config.yaml
spec_augment: false
targets: ["instrument"]
inner_norm: false
moe_every: 2
shared_expert: false
optimizer: "soap"
one_sided: false
batch_size: 128
epochs: 67.8
Rows from block 5 of a small audio embedding model, named by matrix and row number. Rows with one number within an expert belong to one neuron, the router's apart. Each number is 128 + 32 x the weight over its row's rms, rounded and kept within 0 to 255. All counts start at 0.
Before each expert's rows are labels from the 100 clips, of 14976, where the router gives the expert most weight on average: "band" is the frequency band that holds the peak. Only what is clearly more common there than usual is listed. The data: synthesized solo parts of chorales (CocoChorales). In brackets: how many of the 100.
# router: router (model.blocks.5.mlp.router.weight, 4x192, trained with AdamW), inputs 0-95
# gate: expert gate (model.blocks.5.mlp.gate, 4x48x192), inputs 0-95
# up: expert up (model.blocks.5.mlp.up, 4x48x192), inputs 0-95
# down: expert down (model.blocks.5.mlp.down, 4x192x48, transposed), outputs 0-95

# expert 3
band: 1000 to 2000 Hz (43)
router.3 [175 110 127  89 151 175 135 148 146 157 103 139 117 172  58 181 139 154 139 138  88  84  82 108 148 170  96 109 166 113 176 163 119 122 158 115 167 164 113 120  96 142 103  89 169  90 169 114 153 132 159 171 151  98 130 129 116 161 103 166  52 174 133  94 145  73 107 183 101 150 128 137  89  91  95  89 156 192 157 118 109 116  84 164 121 132  81 103 138 165  46 111 111 123 116 112]
gate.5 [203 126 116 137 121  99 123 134 153 111 118 117 149 204  87 106 176 137 192 126 150 124 162 173 161 113 155 143  95 193 146  71 188 111  76  86 149  91 157 100 120  42 146 132 116 157 137 110  76 146 158 111  74 119 108 148 104 122  78 121  78 143 126 135 145 191  99 108 167 147 200 158 103 145 205 118 126 153 127  94 148 175 128 119  53 119 120 118 139 165 148 204 152 109 135 134]
up.5 [128 113 133 206 102 132 199 116 149  83 107 133  99 139 133 113 159  93  79 134 111 136 162 127 128 206 153 131  81 154 151 146 160 127 153 140 153 109 102 108 183 112 142 155  73  89 113 111 165 131 104 123 172  96  90 147 177 106 119 121 100 139  94 146 234 125 108  91 183 107 174 126 139  92 176 151  94  94  93 180 134 184 150  85 103 140 180 152  83 115 129 156 141 128 135  84]
down.5 [170 107 108 113 171 116 157 112 142 165 137 118 125 179 133 116 114 151  92 111  73 153 101 202 142  74  91 130  54 126 185  51 139  57 133  93 138 160 117 156 135 142 151 155 164 118  82 125 169 160 152 164 174 144  93 138 120 111 101 102 135 131 104 190 134 140 161 136 167 172  94 129 124 158  57 133 141  87 153  97 158 173 116 118 115 166 134 115 135 122  57  92 183 141 139 139]
gate.6 [114 135 116  60 120 156  74 148  89 128 147 135 128 132 123  54 172 189 194  86 145 102 148 149 125  57 130  75 103 180 113 162  94 113 169 160 126 115  80 106  81 147 140 133 122 113  94 177 119 110 119 147 159 182 117 131 128 131 155 124 122 155 163 162 155 142 126 142 117  92 176 140 116  81  91  76 152 171 124  92 135 123 107 164 115 126  82 156 113 146 207 150 144  93 138 161]
up.6 [151 109 147 192 146 108 171 118 137 135 134 121 110 110 122 189 105  66  84 181 121 164 112 122 148 207 105 194 183  82 144  96 159 142  75  85 128 158 169 154 175 107 129 127 155 164 154  78 151 141 141 102  81  89 154 135 130 111 119 131 116 111  79 101  96 116 145 108 135 153  95 105 149 174 145 172 118 100 131 165 102 135 156  96 135 108 166 114 139 144  44 113  99 151 113 104]
down.6 [131 154 160 156 129  83 121  89 150 103 183 134 173 140 174 147 139  99 151 184 137 110  81 151 147 107 137  93  70 104 109 169 143 148 179 129 150 168 194 125 105  93 161 174 159 156 109 114 145  71 123 118  95  64 133 144 155 154 163 114 127 138 126 138 127 116 114 138 101 100 124 138 122 115 118 185 115 128 108 163 143 146 125 148 102  90 135 128 112 135 153 131 195 135 127 115]
gate.7 [135 144 114 175 199 135  96 146 161 112 126 148 150 132 117 137 139 131 106 176 163  82 136  61 109 114 115 109 125 102 114 101 115  14 115 165 114 112 108 124 171 141 123 107 103 152 124 111 156 129 160 180 115  90 197 167 110 157  72 138 142 117 119 132 118 130  90 146 120 124 150  99  83 103  92 156 173 169 196 141 148  89  96  96 146 156 120 121 131 155 113 107 120 149 109  76]
up.7 [126 130 146  80 150 141  84 138 111 177 141  67 132  97 128 207  81 103 150 100 166 154 151 146 144 132 160 121 143 183 123 108 124 192 137  97 113 153  99 112 153 151 105 141 100 114 137  99  90 166  43 127 117 173 136 136 149 124 177 149 165 145  67 117 142  90 150 133 112 149 156 162 194 111 173 130  44 108  86 120  75 142 107 109  84  42 120 151 157 116 113 107 191 116 174 194]
down.7 [113 133 105 151 131 131 122 123 135 133  92  53 116  91 144 126  80 125 108 128 136 143 100 196 151 101 118 138 190 178 112 135 103 132 110 113 116 136 157 150 142 132  54  71 153 178  74 133 119 124 150 146 156 138 125 144 129  95  90 107 145 118 124 133 121 130 128 141  78 179  98 138 143  50  82 199 122 138 146 134 121 158  91  59  56 115  79 113 111 154 179 142 111 154  75 117]

# expert 2
band: 0 to 250 Hz (100)
router.2 [137 182 122 144 162 152 114 139  59 137 198  87 117  90 100 125 112  90 187  99  90 111 126 137 109 136 118 142  98 123  91 101 140 128 119 152  95 119 155  95 161 135 158 121 202 150  89 134 137  74 161 137 106  77 192 200  75 123 131 135  75 157 107 127 174 116 157 133  91 152 117 139 142 163 116 134 159 130 161 151 150 137 159 188 140 149  80  86 174 128 151 144 120 116 151 141]
gate.5 [166 108 140  82 140 133 100 151 142 158  66 163 119 103 133 147 147  58 136 139 129 116 166 127 113  97 159 117 124 141 164  98  91 107 166 142 102  92 175 119 100 157 137 180 162 148 147 128 127 170 118 101 164 124  72 124  49 158 170  90 160 122 137  92 124 145 135 142 216 158  78 123 140 124  88  95 156 206  68 125 182 141 120 159 149 144 105 106  48  99 159 117 144 176 106  96]
up.5 [140 136 135 136 114 133  85 132 105 105 126 182 146 119 129 126 169 151 154 123 146 175 152  77 166 145 161  60 150 139 105 115 148 147 130 125 120 149 131  57 152 159  74 148 161 186 103 105 108 143 166 165 116 198 153 166 115 106  68 110 120 147 130  75 110 150 142 126  65 111 102 145 103 121  73 174 174 141 154  86 110 151 106  80 139  78  93 149 163 111 148 147 136 156 113 113]
down.5 [ 61  96  81 120  66 116 143 154 139 159 117 138  57 108 155 113 175 129 112 117 112  85 141 155 156 138 175 122 101 118 101  65  62 118 128 101 143  82 139  64 129 135 108 160  99 141 109 121 125 125 128 132  94 118 134 177 161 137 112 122 174 115 124 114 120  83  96 186 146  99 106  99 125 169 118 141 184 158 118 115 114 119  66  99 162 205  66 161 111 106 108 137  77 134 156 168]
gate.6 [126 113 142  46 182 139 227 129  49 140 153 117 103 128  95 119 132 177 153 140 126  56 129 118 109 105 150  78 122 161 129 185 138 148 134 159 111 198 140 124 126 154 142 114 119 143  86 104  90 107 179 177 128 151 131 183 109 140 175 131  63 178 100 133 133 128 103 109 132 139 124 125 136 117 134 107 172 156 162 187 146 153 114 149  94 158 132 129 159 121 161  86 154 115  88 157]
up.6 [146 168 122 170  89 122  47 147 189 124 121 126 154 126 164 135 127 105 113 148 127 188 120 146 149 143  93 145 138  98 114 111 138 117  99 133 123  56 118 137 151  98 108 140 146 139 171 150 180 150  86  98 150  96  96  90 150  79  77 111 166  77 131  99 135 137 160 148 122 126 132  97 135 139 127 159  90 124  95  72 120 105 126 111 155 108 111 121 100 117  87 141 104 143 141 110]
down.6 [156 141 135 110 104  81 127 179 206 179 129 140 140 167 127 120 163 186 124 169 108 183  68 114 154 118 162 127 136 252 120 113 101 141 108 120 130 157 130  86 197 114 170 142 140 119  98 185 110 148 125 105  95  44  93 125 114 112 143 126 125 118 178 115  86 134 161  98  97 121 112  92 101 107 116 150  84 142  95 126 209 159 136 180 115 133 144 156 144 105 143 129 106 157 109 132]
gate.7 [ 91 110 155 122 146 189 208 153 107 125  74 122 137 146 157  86  92 115  53 192  66 141  54 131 156  72 128 141 147 157 120 103 168 134 145 104 137 122 174 158 147 105 149 114 122 141  92 145 120 138 132  74 117 159 130 175 109 112 157 149  93  61  63 168  97  89 124 136 111 135 124 156 118 171 104  81 170  78 158 159 131 126  90  79  59 153 126 102 149 109 117 120 154 107  66  81]
up.7 [145 110 107 115 127 153 108 167 209 132 121  97 121 113 180 139  62  95 125 111 156  88 106 199 145 127 128  97 114  97 115  93 130 164 103 128 197  95 174 111 187 130 133  94 148 109 112  58  94 165 144 146  37 147 162 109 138  89  80 114 107 104 135 119  83 141 109 102 153 136  79  97 166 113  92 150  94  93  73 195  82 142 156 138 126 151 164 138  86 114  87 134 187 145  97  65]
down.7 [ 71 148 103 116 117 153 131 134 100 123 169  75 149  99 160 140 141 130 109 145  83 126 143 200 130 156 121  76 188 117 141 162 170 168 152 125 101  81 112  80  67 137 130 134  88 123 159 150 172 108 110 129 138 176 123 154 127 136 153 145 135 113  97 116 113 160 142 113 104  91 144  73 167 141 148 169 134 152 131 107 104 132 117 141 159 133 131 107 125 132 174 163 142 127 156 119]

# expert 0
band: 250 to 500 Hz (69); 500 to 1000 Hz (30)
router.0 [117 117 196 171 116 107 159 103 180  77 102 108 112 122 135 106  72 118 128 135 167 157 144 165 119 124 170 136 113 105 110 105 166 148 121 111 121 148 144 126 182 149  96 165  76 128 147 119  83 173  96 104 112 157  73  80 167  77 167  59 196 107 149 177 103 154  99  58 142 122  62 127 178 149 165 151 104  88  99 121 112 173 164  42 120  88 176 120  63  75 150 169 185 119 117 142]
gate.5 [102 163 111 157 101  75 178 145 125 163 132 148 102 132 105  89 133  86  94 102 137 124 178  95 140 103 162  46  77 112 180 155 130 123 131 155 151 145  97  98 103 102 122 113 138  88 121 112  95 121 160 161 153 104 132 106 116 133 101 162  91 138  96  64 105 140 175 151  89 174 144 130 118 201 155 140  99  92 155 133 134 119 157  76 161 116  96 140 131 138 111 123 114 152 195 153]
up.5 [ 93 163  85 153 106  55 166  98 129 154 126 126 114 140 111  98 152 130  97 125 132 114 153 103 147  95 149  57  93 123 166 149 109 169 142 162 131 122 108  99  79 135 144 112 143  80 132 115  97  97 131 177 133  95 137 123 118 119 106 153  66 158  86  54 105 155 150 134  76 151 130 146 114 191 130 145 118 102 178 154 143 131 173 118 154 101 110 154 105 145 107 127 116 139 202 161]
down.5 [144 129 132  85 129  75 140  97  89 151 123 162 156 160 105 125 121 126  97 141 120 173 113 169 119 104 108 120 114 118 134  82 151 133 108 163 123 146 110 137 130 107 103  89 168 153  82 118  98 152 112  95 175  78 148 141 137  85 175 103 108 129 131 123 132  67 120 136 115  87  91 131 122 112  53 105 133 113  73  73 133 152 140 116  58 124  79 165 102  99 151  59 130 114 171 160]
gate.6 [113 127 167 136 132 140 164 166 158 130 138  76 108 119 199 105 103  92 140 128 150 142 119 175 120 155 104  84 150 189  65 112 129 152 115 112 151 155  85 140 127 106 108 140 118 136 141  90 110 157 109  97 139 155 165 139 109  89 170  88 135  81 157 190  99 101 141 112 111 140 105 146 108 119 120 145 150 159 171 101  94 103 151  94 117 106 127 156 105 141  82 194 136 109 116 145]
up.6 [158 114 147 115 128 151 125 163  79 138 130 157 117 148  28 158 168 134 122 141  90 188 155  91 159 105 150 150 148 151 165 122 157 132 137 120  93  96 157  47 152 131 151 131 132 133 104 173 127  86 153 130 144  77 100 147 129 121 141 198  63 152 138 121 115 152  92 145  86 122 118  85 120 138 105 142 113 109  98 154 133 152 158 167 133  80  83  66 134  91 180  50 125 108 120 131]
down.6 [126 136 141  58 138 113 107 126 128 112 106 146 120 124 132 138 110 146 152 129 246 177  86 175 144 117 175  96  93 167 148 167  70 116 128 136 104  83 140 146  94 108 177  71 120 158 106 148 113 102 127 122 110 108 154 120 135  87 121 108  94 153 162  80 160 157 116 133 111 171 146 142 116 125  74 134 113 127 101 172 140  93 163 109 123 161 123 145 128 143 154 126 139 114 143 139]
gate.7 [158 169 149 145  34 115 108 126 168  95 133 132 138 152 123 115 174  76 115 107 143 115  96 133 116 116 176 117 123 115 129 167 129  67  61 152  95 146 108  88 186 132  85 137 168 149  91 142 136 158 106 130 114 184  38 135 145  84 119 156 203 181 144 129  86 174 105 181 131 152 163 101 161 169 138 146 125 140 102 126 101 154 114 150 128 186  60 124 123  66 142 145  73  85 141 132]
up.7 [159 177 152 132  73 154 118  96 157 108 143 125 148 127 102  95 139  56 120 115 200 108 126 136 107  97 180 138 127 138  95 132 137  72  69 162  93 112 121 101 189 142 125 114 119 147  96 130 146 139 131 155 141 164  49  95 134  67 107 141 232 145 123 118  79 147  99 177 113 149 145 125 167 172 143 143 142 149 100 155 136 121 179 123 105 177 122 137 127  70 176 142 111  97 119 117]
down.7 [114 107 125 119  99 126 120 173 165 152 108 108 163 156 119 159 103 148 116  81 115  98  96 167 101 139 174  98  49 197 111 126 109 135 144 107  97 107 137 110 208 150 122 139 142 123  99 113  85 138 115  95 139 115 190 108  90 110  92 104 135  81 129  99 153 126 141 132 133 166 139  94 164 101 132 113 139 139 167 102 152 161 135 150 114 138 106 134 105 175  75 126 110 129 188 130]