config = dict(
    win_length=512,
    mlp_ratio=2,
    num_experts=4,
    moe_every=2,
    patch_size=[4, 4],
    depths=[3, 6, 6],
    optimizer='soap',
    adamw_lr_other_params=0.0029,
)
Rows from expert 2 of block 9, named by matrix and row number. Rows with one number belong to one neuron. Each number is 50 + 10 x the weight over its row's rms, rounded and kept within 0 to 99. All counts start at 0. After the name is the row's rms in percent of the matrix's.
# gate: expert gate (model.blocks.9.mlp.gate, 4x96x384), inputs 64-127
# up: expert up (model.blocks.9.mlp.up, 4x96x384), inputs 64-127
# down: expert down (model.blocks.9.mlp.down, 4x384x96, transposed), outputs 64-127
gate.10 083:49 51 33 43 43 40 72 26 47 16 33 39 56 51 57 50 49 44 53 52 44 59 44 52 48 33 58 48 43 60 41 52 54 21 43 59 54 37 41 20 57 42 64 57 42 62 59 59 60 50 32 46 64 59 58 54 55 58 59 53 49 35 47 58
gate.11 073:58 49 50 49 53 67 44 49 52 70 50 64 32 59 51 34 67 60 45 41 45 39 45 54 49 51 39 38 53 39 41 54 38 45 67 42 48 56 54 56 40 50 38 36 47 48 50 67 64 54 33 44 56 46 36 66 64 41 51 57 46 64 53 46
gate.12 117:63 41 57 44 67 57 52 44 46 52 54 47 56 39 56 81 42 55 57 24 52 22 53 45 44 27 34 64 52 50 25 42 67 65 44 49 44 72 61 54 60 40 56 45 55 48 51 44 65 49 59 53 39 46 23 55 59 53 48 48 43 44 50 60
gate.13 082:58 53 64 52 41 47 62 44 61 40 47 54 49 40 54 35 47 74 43 66 52 73 47 56 52 31 39 44 47 45 61 31 49 41 44 62 46 57 52 35 47 50 56 62 47 37 50 55 52 51 52 41 46 48 48 41 48 50 52 53 64 44 55 40
gate.14 153:61 48 49 36 44 47 49 51 46 38 45 59 29 55 36 60 86 47 38 36 50 47 52 32 41 65 56 60 51 44 48 62 41 48 39 49 54 53 49 59 51 54 42 48 77 43 53 38 59 67 39 59 51 37 50 58 58 42 81 43 46 59 47 66
gate.15 078:43 51 40 49 64 45 54 45 33 41 56 50 54 40 66 58 54 81 50 64 59 31 46 51 40 59 44 40 36 54 60 47 39 55 36 42 60 46 51 43 46 46 46 56 52 37 47 35 51 41 56 41 67 42 58 71 35 43 62 48 54 63 59 24
gate.16 091:61 50 67 32 41 42 59 30 41 37 43 46 53 56 40 48 49 35 38 71 41 44 59 55 34 57 42 53 46 54 56 52 42 41 40 42 38 52 48 34 48 70 42 49 36 37 41 52 55 60 47 49 49 48 28 47 45 63 60 48 53 37 49 39
gate.17 087:31 55 63 57 61 47 52 55 58 44 49 49 63 52 56 49 41 59 43 38 64 52 45 53 41 61 39 57 51 37 34 46 62 52 43 52 52 66 41 48 42 41 47 48 45 53 40 61 68 47 44 36 62 24 42 52 48 45 42 42 53 39 51 48
gate.18 092:51 47 64 46 41 60 61 52 37 62 32 49 62 65 57 45 62 55 54 42 51 41 51 57 42 47 41 58 35 39 59 29 44 57 44 55 48 52 57 53 46 57 73 41 50 67 34 41 23 55 48 53 47 46 39 62 42 56 47 47 65 59 53 54
gate.19 133:59 54 48 49 51 52 62 43 59 47 60 33 75 31 50 46 57 35 40 54 58 56 44 59 38 50 49 73 67 57 62 57 50 33 51 58 44 50 60 54 44 66 58 54 51 54 36 62 46 61 43 51 44 54 42 38 57 52 54 52 55 46 62 54
gate.20 101:45 51 54 58 49 56 50 42 67 43 49 38 67 54 55 52 58 66 51 55 62 49 43 60 53 59 50 54 51 31 65 48 30 40 54 54 51 59 59 43 40 56 51 42 67 64 68 57 56 29 37 44 68 49 39 56 53 41 49 35 48 40 46 31
gate.21 152:47 33 45 43 41 56 47 46 47 08 42 57 52 47 44 65 58 81 50 61 55 63 52 48 45 51 34 47 32 50 35 51 63 42 48 71 48 43 43 53 75 47 70 49 49 55 68 50 35 60 38 52 55 40 37 38 52 60 53 53 44 44 40 72
gate.22 093:57 35 52 55 44 40 44 32 59 58 48 38 52 53 65 51 54 65 50 59 55 47 48 61 53 50 49 37 52 63 42 47 58 67 39 33 34 56 54 49 34 40 69 48 47 37 57 51 52 53 41 49 59 58 62 54 55 57 43 45 52 39 49 74
gate.23 093:57 20 58 45 43 51 59 55 48 55 50 65 58 66 57 40 27 43 58 57 42 62 50 49 39 51 51 51 42 56 39 55 51 48 62 49 45 45 33 51 46 49 59 38 65 59 47 47 39 39 59 52 56 44 73 50 52 45 56 41 52 49 58 73
gate.24 094:56 34 50 49 50 48 45 49 60 46 62 42 67 60 57 55 47 47 44 26 47 65 61 47 49 35 49 52 60 69 61 56 70 64 49 60 33 46 57 60 46 60 55 56 34 31 38 52 55 55 35 72 60 40 50 52 48 65 49 52 53 38 48 34
gate.25 067:59 44 51 52 39 48 55 46 44 63 47 51 44 45 53 43 41 69 50 60 42 40 44 57 41 46 48 41 50 26 43 59 39 47 53 47 53 48 37 42 38 54 38 51 34 57 44 57 34 56 53 52 70 42 56 50 47 41 57 48 40 48 47 51
up.10 089:59 50 44 46 56 50 34 52 61 83 50 35 22 44 66 51 54 52 61 37 53 42 66 49 49 56 52 63 56 48 58 37 68 52 57 45 35 51 45 52 47 60 34 41 50 34 35 48 49 57 65 55 26 43 42 53 59 57 62 37 52 44 47 48
up.11 074:48 65 39 54 61 59 41 37 50 71 53 34 44 26 62 46 47 42 49 72 56 58 46 57 37 62 45 62 60 49 64 45 33 45 37 57 50 56 48 44 41 37 34 50 58 58 61 57 50 38 44 52 45 40 35 59 59 52 42 48 52 50 39 23
up.12 122:39 46 59 58 49 41 51 56 43 73 43 42 54 38 65 50 61 33 60 36 40 40 57 58 39 58 56 45 49 70 40 43 54 51 47 34 56 36 49 45 47 48 37 46 47 51 51 46 40 52 58 60 32 65 60 47 48 53 54 58 43 38 52 56
up.13 075:50 36 42 40 53 45 42 55 44 83 30 44 41 50 55 53 36 43 52 55 51 46 47 48 53 53 61 60 42 41 60 48 60 53 49 57 53 62 46 48 57 47 64 50 41 62 46 39 36 48 51 40 41 44 47 64 56 50 57 40 43 27 49 54
up.14 160:54 54 42 71 40 50 47 52 43 62 38 42 38 58 54 49 46 57 51 48 52 45 44 43 51 58 46 51 51 47 62 49 51 42 36 55 62 37 58 46 64 57 57 65 53 66 61 29 51 55 50 61 29 31 62 45 32 40 47 59 53 51 53 55
up.15 080:55 65 70 41 51 42 46 49 54 29 46 50 64 47 55 43 51 70 43 48 45 56 47 61 58 45 43 58 49 45 47 57 47 50 54 46 52 57 46 47 49 36 39 51 44 34 49 44 57 64 42 58 31 38 43 57 51 44 47 66 42 50 55 69
up.16 091:62 63 53 50 65 51 40 61 66 58 37 57 45 49 60 47 62 37 54 42 56 42 49 45 47 67 27 77 47 60 42 62 48 65 46 34 48 47 60 51 56 60 71 44 47 48 41 48 59 44 53 47 68 37 46 53 59 44 49 47 55 63 43 53
up.17 087:54 37 49 65 51 50 57 37 55 82 45 49 30 39 57 49 48 62 44 48 69 57 58 54 34 59 76 40 61 38 55 57 63 53 50 54 43 46 53 57 64 42 39 50 55 46 28 62 62 44 65 39 63 51 47 45 57 54 49 56 44 43 61 52
up.18 092:48 46 34 61 48 52 42 34 56 49 58 53 59 44 75 46 48 47 59 48 44 53 58 52 64 27 55 30 45 49 67 59 48 66 59 56 49 41 60 47 61 37 56 48 31 64 52 62 59 46 53 55 51 66 61 48 53 41 62 53 45 58 50 66
up.19 150:37 55 61 47 32 45 55 58 65 54 42 57 49 63 47 63 43 51 52 46 53 55 59 43 52 51 49 31 47 60 54 65 46 65 59 43 50 57 41 48 47 37 55 57 55 33 58 53 38 32 43 56 58 60 64 55 50 60 45 49 44 48 48 52
up.20 103:58 53 34 48 60 48 46 59 52 41 44 46 42 24 49 41 46 61 46 53 42 40 61 39 47 46 60 30 56 63 46 46 69 48 60 47 48 57 28 57 43 38 44 39 43 37 50 48 52 48 63 47 43 45 44 39 65 56 62 67 56 69 54 73
up.21 171:42 68 36 49 62 56 51 33 43 41 45 61 43 72 66 40 46 67 50 48 57 50 45 33 60 49 58 31 38 61 43 52 67 40 40 66 48 48 41 39 42 58 59 52 39 48 55 62 65 52 65 37 39 29 50 43 69 66 49 46 53 40 46 59
up.22 091:55 40 62 58 43 52 55 46 50 64 60 47 62 54 63 51 53 49 45 55 57 41 53 50 55 57 43 59 48 48 57 38 57 69 54 61 46 65 59 61 45 40 31 52 43 26 54 56 31 45 32 46 55 68 42 60 69 41 55 47 46 52 41 54
up.23 087:45 33 35 45 50 58 65 48 50 37 60 61 63 71 33 42 56 54 55 50 49 40 35 54 51 41 45 45 51 46 50 44 51 43 46 57 46 48 60 55 75 26 58 57 45 43 54 50 41 39 51 37 42 54 57 47 50 41 66 37 52 46 55 48
up.24 097:55 59 52 57 56 40 44 50 47 55 46 59 44 46 53 57 42 30 46 79 55 47 25 43 53 59 54 34 46 31 57 46 33 41 40 54 55 55 58 56 45 31 46 53 72 61 51 45 33 49 61 45 41 46 52 53 61 48 51 46 51 59 64 70
up.25 065:44 50 51 52 36 58 54 65 55 35 42 48 59 36 63 34 41 58 24 41 36 48 47 59 53 65 56 35 43 31 39 53 36 62 48 46 53 48 35 48 34 59 39 54 53 55 45 44 53 50 42 43 48 42 57 37 43 76 43 57 51 48 50 44
down.10 092:58 41 65 55 48 45 52 34 50 51 49 53 52 49 47 54 46 48 41 40 36 60 61 42 55 58 49 63 24 40 30 46 62 51 49 47 62 41 46 60 45 37 60 43 40 48 42 41 50 38 43 62 54 44 69 46 37 46 69 57 47 53 36 48
down.11 071:51 49 55 39 53 42 73 49 38 36 56 35 46 58 59 55 38 45 59 61 37 58 54 61 37 47 53 46 46 48 63 61 23 46 38 57 53 45 43 49 52 77 46 61 42 39 44 46 58 57 64 43 57 43 46 62 42 57 53 41 51 53 48 46
down.12 118:36 60 76 52 62 50 47 51 51 44 38 54 63 52 34 48 66 49 59 46 44 42 62 39 44 52 46 59 84 55 29 43 29 69 45 32 60 56 56 46 35 53 55 51 50 38 56 50 46 48 51 41 50 59 73 46 47 39 54 39 56 49 54 58
down.13 077:32 44 49 57 38 61 43 42 55 54 52 54 51 31 54 51 48 51 54 33 39 60 56 54 51 55 46 54 82 45 40 28 43 43 60 66 65 49 64 46 37 74 61 51 35 41 28 52 55 56 60 49 52 53 63 28 27 36 69 47 60 61 41 63
down.14 150:50 41 55 52 55 44 52 50 50 37 44 28 68 54 42 50 38 48 67 25 25 47 52 60 52 52 34 56 37 57 41 32 58 45 44 53 59 35 45 51 39 37 52 58 43 54 28 54 59 28 52 44 58 62 62 22 45 38 48 36 58 43 50 68
down.15 081:38 58 31 44 69 47 48 53 38 59 54 53 49 55 45 50 52 59 38 25 50 55 53 54 25 59 46 61 59 36 67 30 59 48 46 39 46 58 64 39 48 43 59 44 38 47 46 59 41 38 54 57 52 71 47 49 63 51 68 57 24 36 50 39
down.16 089:32 57 53 48 51 62 56 46 66 57 54 41 37 62 43 51 58 51 52 61 51 54 46 31 59 32 50 59 65 62 69 60 50 59 60 63 55 51 45 49 45 52 51 50 47 57 39 56 46 51 49 56 47 70 62 53 60 52 35 55 64 37 37 51
down.17 088:49 45 69 40 33 41 45 52 38 57 56 62 41 54 47 40 56 48 67 61 55 50 52 46 48 47 35 60 53 51 74 51 30 56 45 25 50 57 52 28 37 49 49 53 43 46 34 63 56 56 48 46 57 58 51 48 62 57 60 35 54 54 51 36
down.18 096:45 36 15 39 62 38 54 40 38 64 48 89 38 57 50 49 45 52 54 57 60 34 55 63 46 47 49 49 40 52 52 61 34 49 52 38 44 73 39 47 59 54 43 36 56 37 49 57 35 60 49 44 54 38 42 54 51 43 65 33 36 77 48 37
down.19 135:40 41 48 53 38 49 45 60 40 32 49 69 46 45 58 48 67 46 51 28 59 60 59 60 43 55 62 24 41 46 45 45 54 37 43 59 49 52 43 60 64 62 53 48 54 62 43 43 55 66 58 36 58 63 36 46 55 42 42 48 49 46 38 41
down.20 103:67 70 66 55 46 38 45 52 50 32 46 39 60 36 47 49 59 61 44 48 68 46 49 60 37 58 52 48 71 60 49 43 55 61 56 28 49 40 41 66 44 67 39 43 43 60 65 50 48 49 22 40 46 53 70 65 41 38 43 51 52 43 50 56
down.21 154:56 54 18 48 50 47 51 62 48 52 65 45 53 46 55 46 44 53 35 31 54 60 65 47 52 59 49 45 25 85 40 56 36 70 48 34 43 73 52 45 38 45 35 44 49 60 55 46 56 65 61 41 43 54 50 52 51 50 46 53 53 56 45 40
down.22 085:88 60 51 48 72 49 51 47 57 41 53 40 40 40 48 41 49 53 65 46 61 55 71 55 51 52 40 34 50 43 55 53 40 48 30 52 58 40 42 50 56 50 42 48 62 59 39 52 59 38 39 55 45 39 61 27 48 41 45 46 48 52 46 53
down.23 085:55 47 38 56 31 40 49 58 47 56 52 73 56 52 47 58 41 49 30 47 57 43 38 53 56 57 56 63 58 60 26 43 52 33 58 58 52 55 51 51 52 41 59 57 51 47 51 49 40 53 23 51 47 46 35 50 42 50 45 62 48 58 53 55
down.24 102:50 59 50 47 63 76 53 20 35 30 57 25 72 50 47 50 58 59 68 46 59 45 49 44 32 48 58 51 52 37 55 64 59 44 49 67 45 81 51 41 29 55 50 42 49 46 68 42 61 57 53 62 42 53 61 67 49 52 50 71 44 54 29 47
down.25 068:40 50 65 58 39 53 48 56 60 47 55 42 45 47 42 54 61 57 52 41 59 51 50 58 44 40 48 49 60 49 30 45 64 70 46 76 53 71 47 60 53 41 50 46 62 51 57 42 30 34 72 53 68 67 45 40 53 46 45 59 34 43 55 56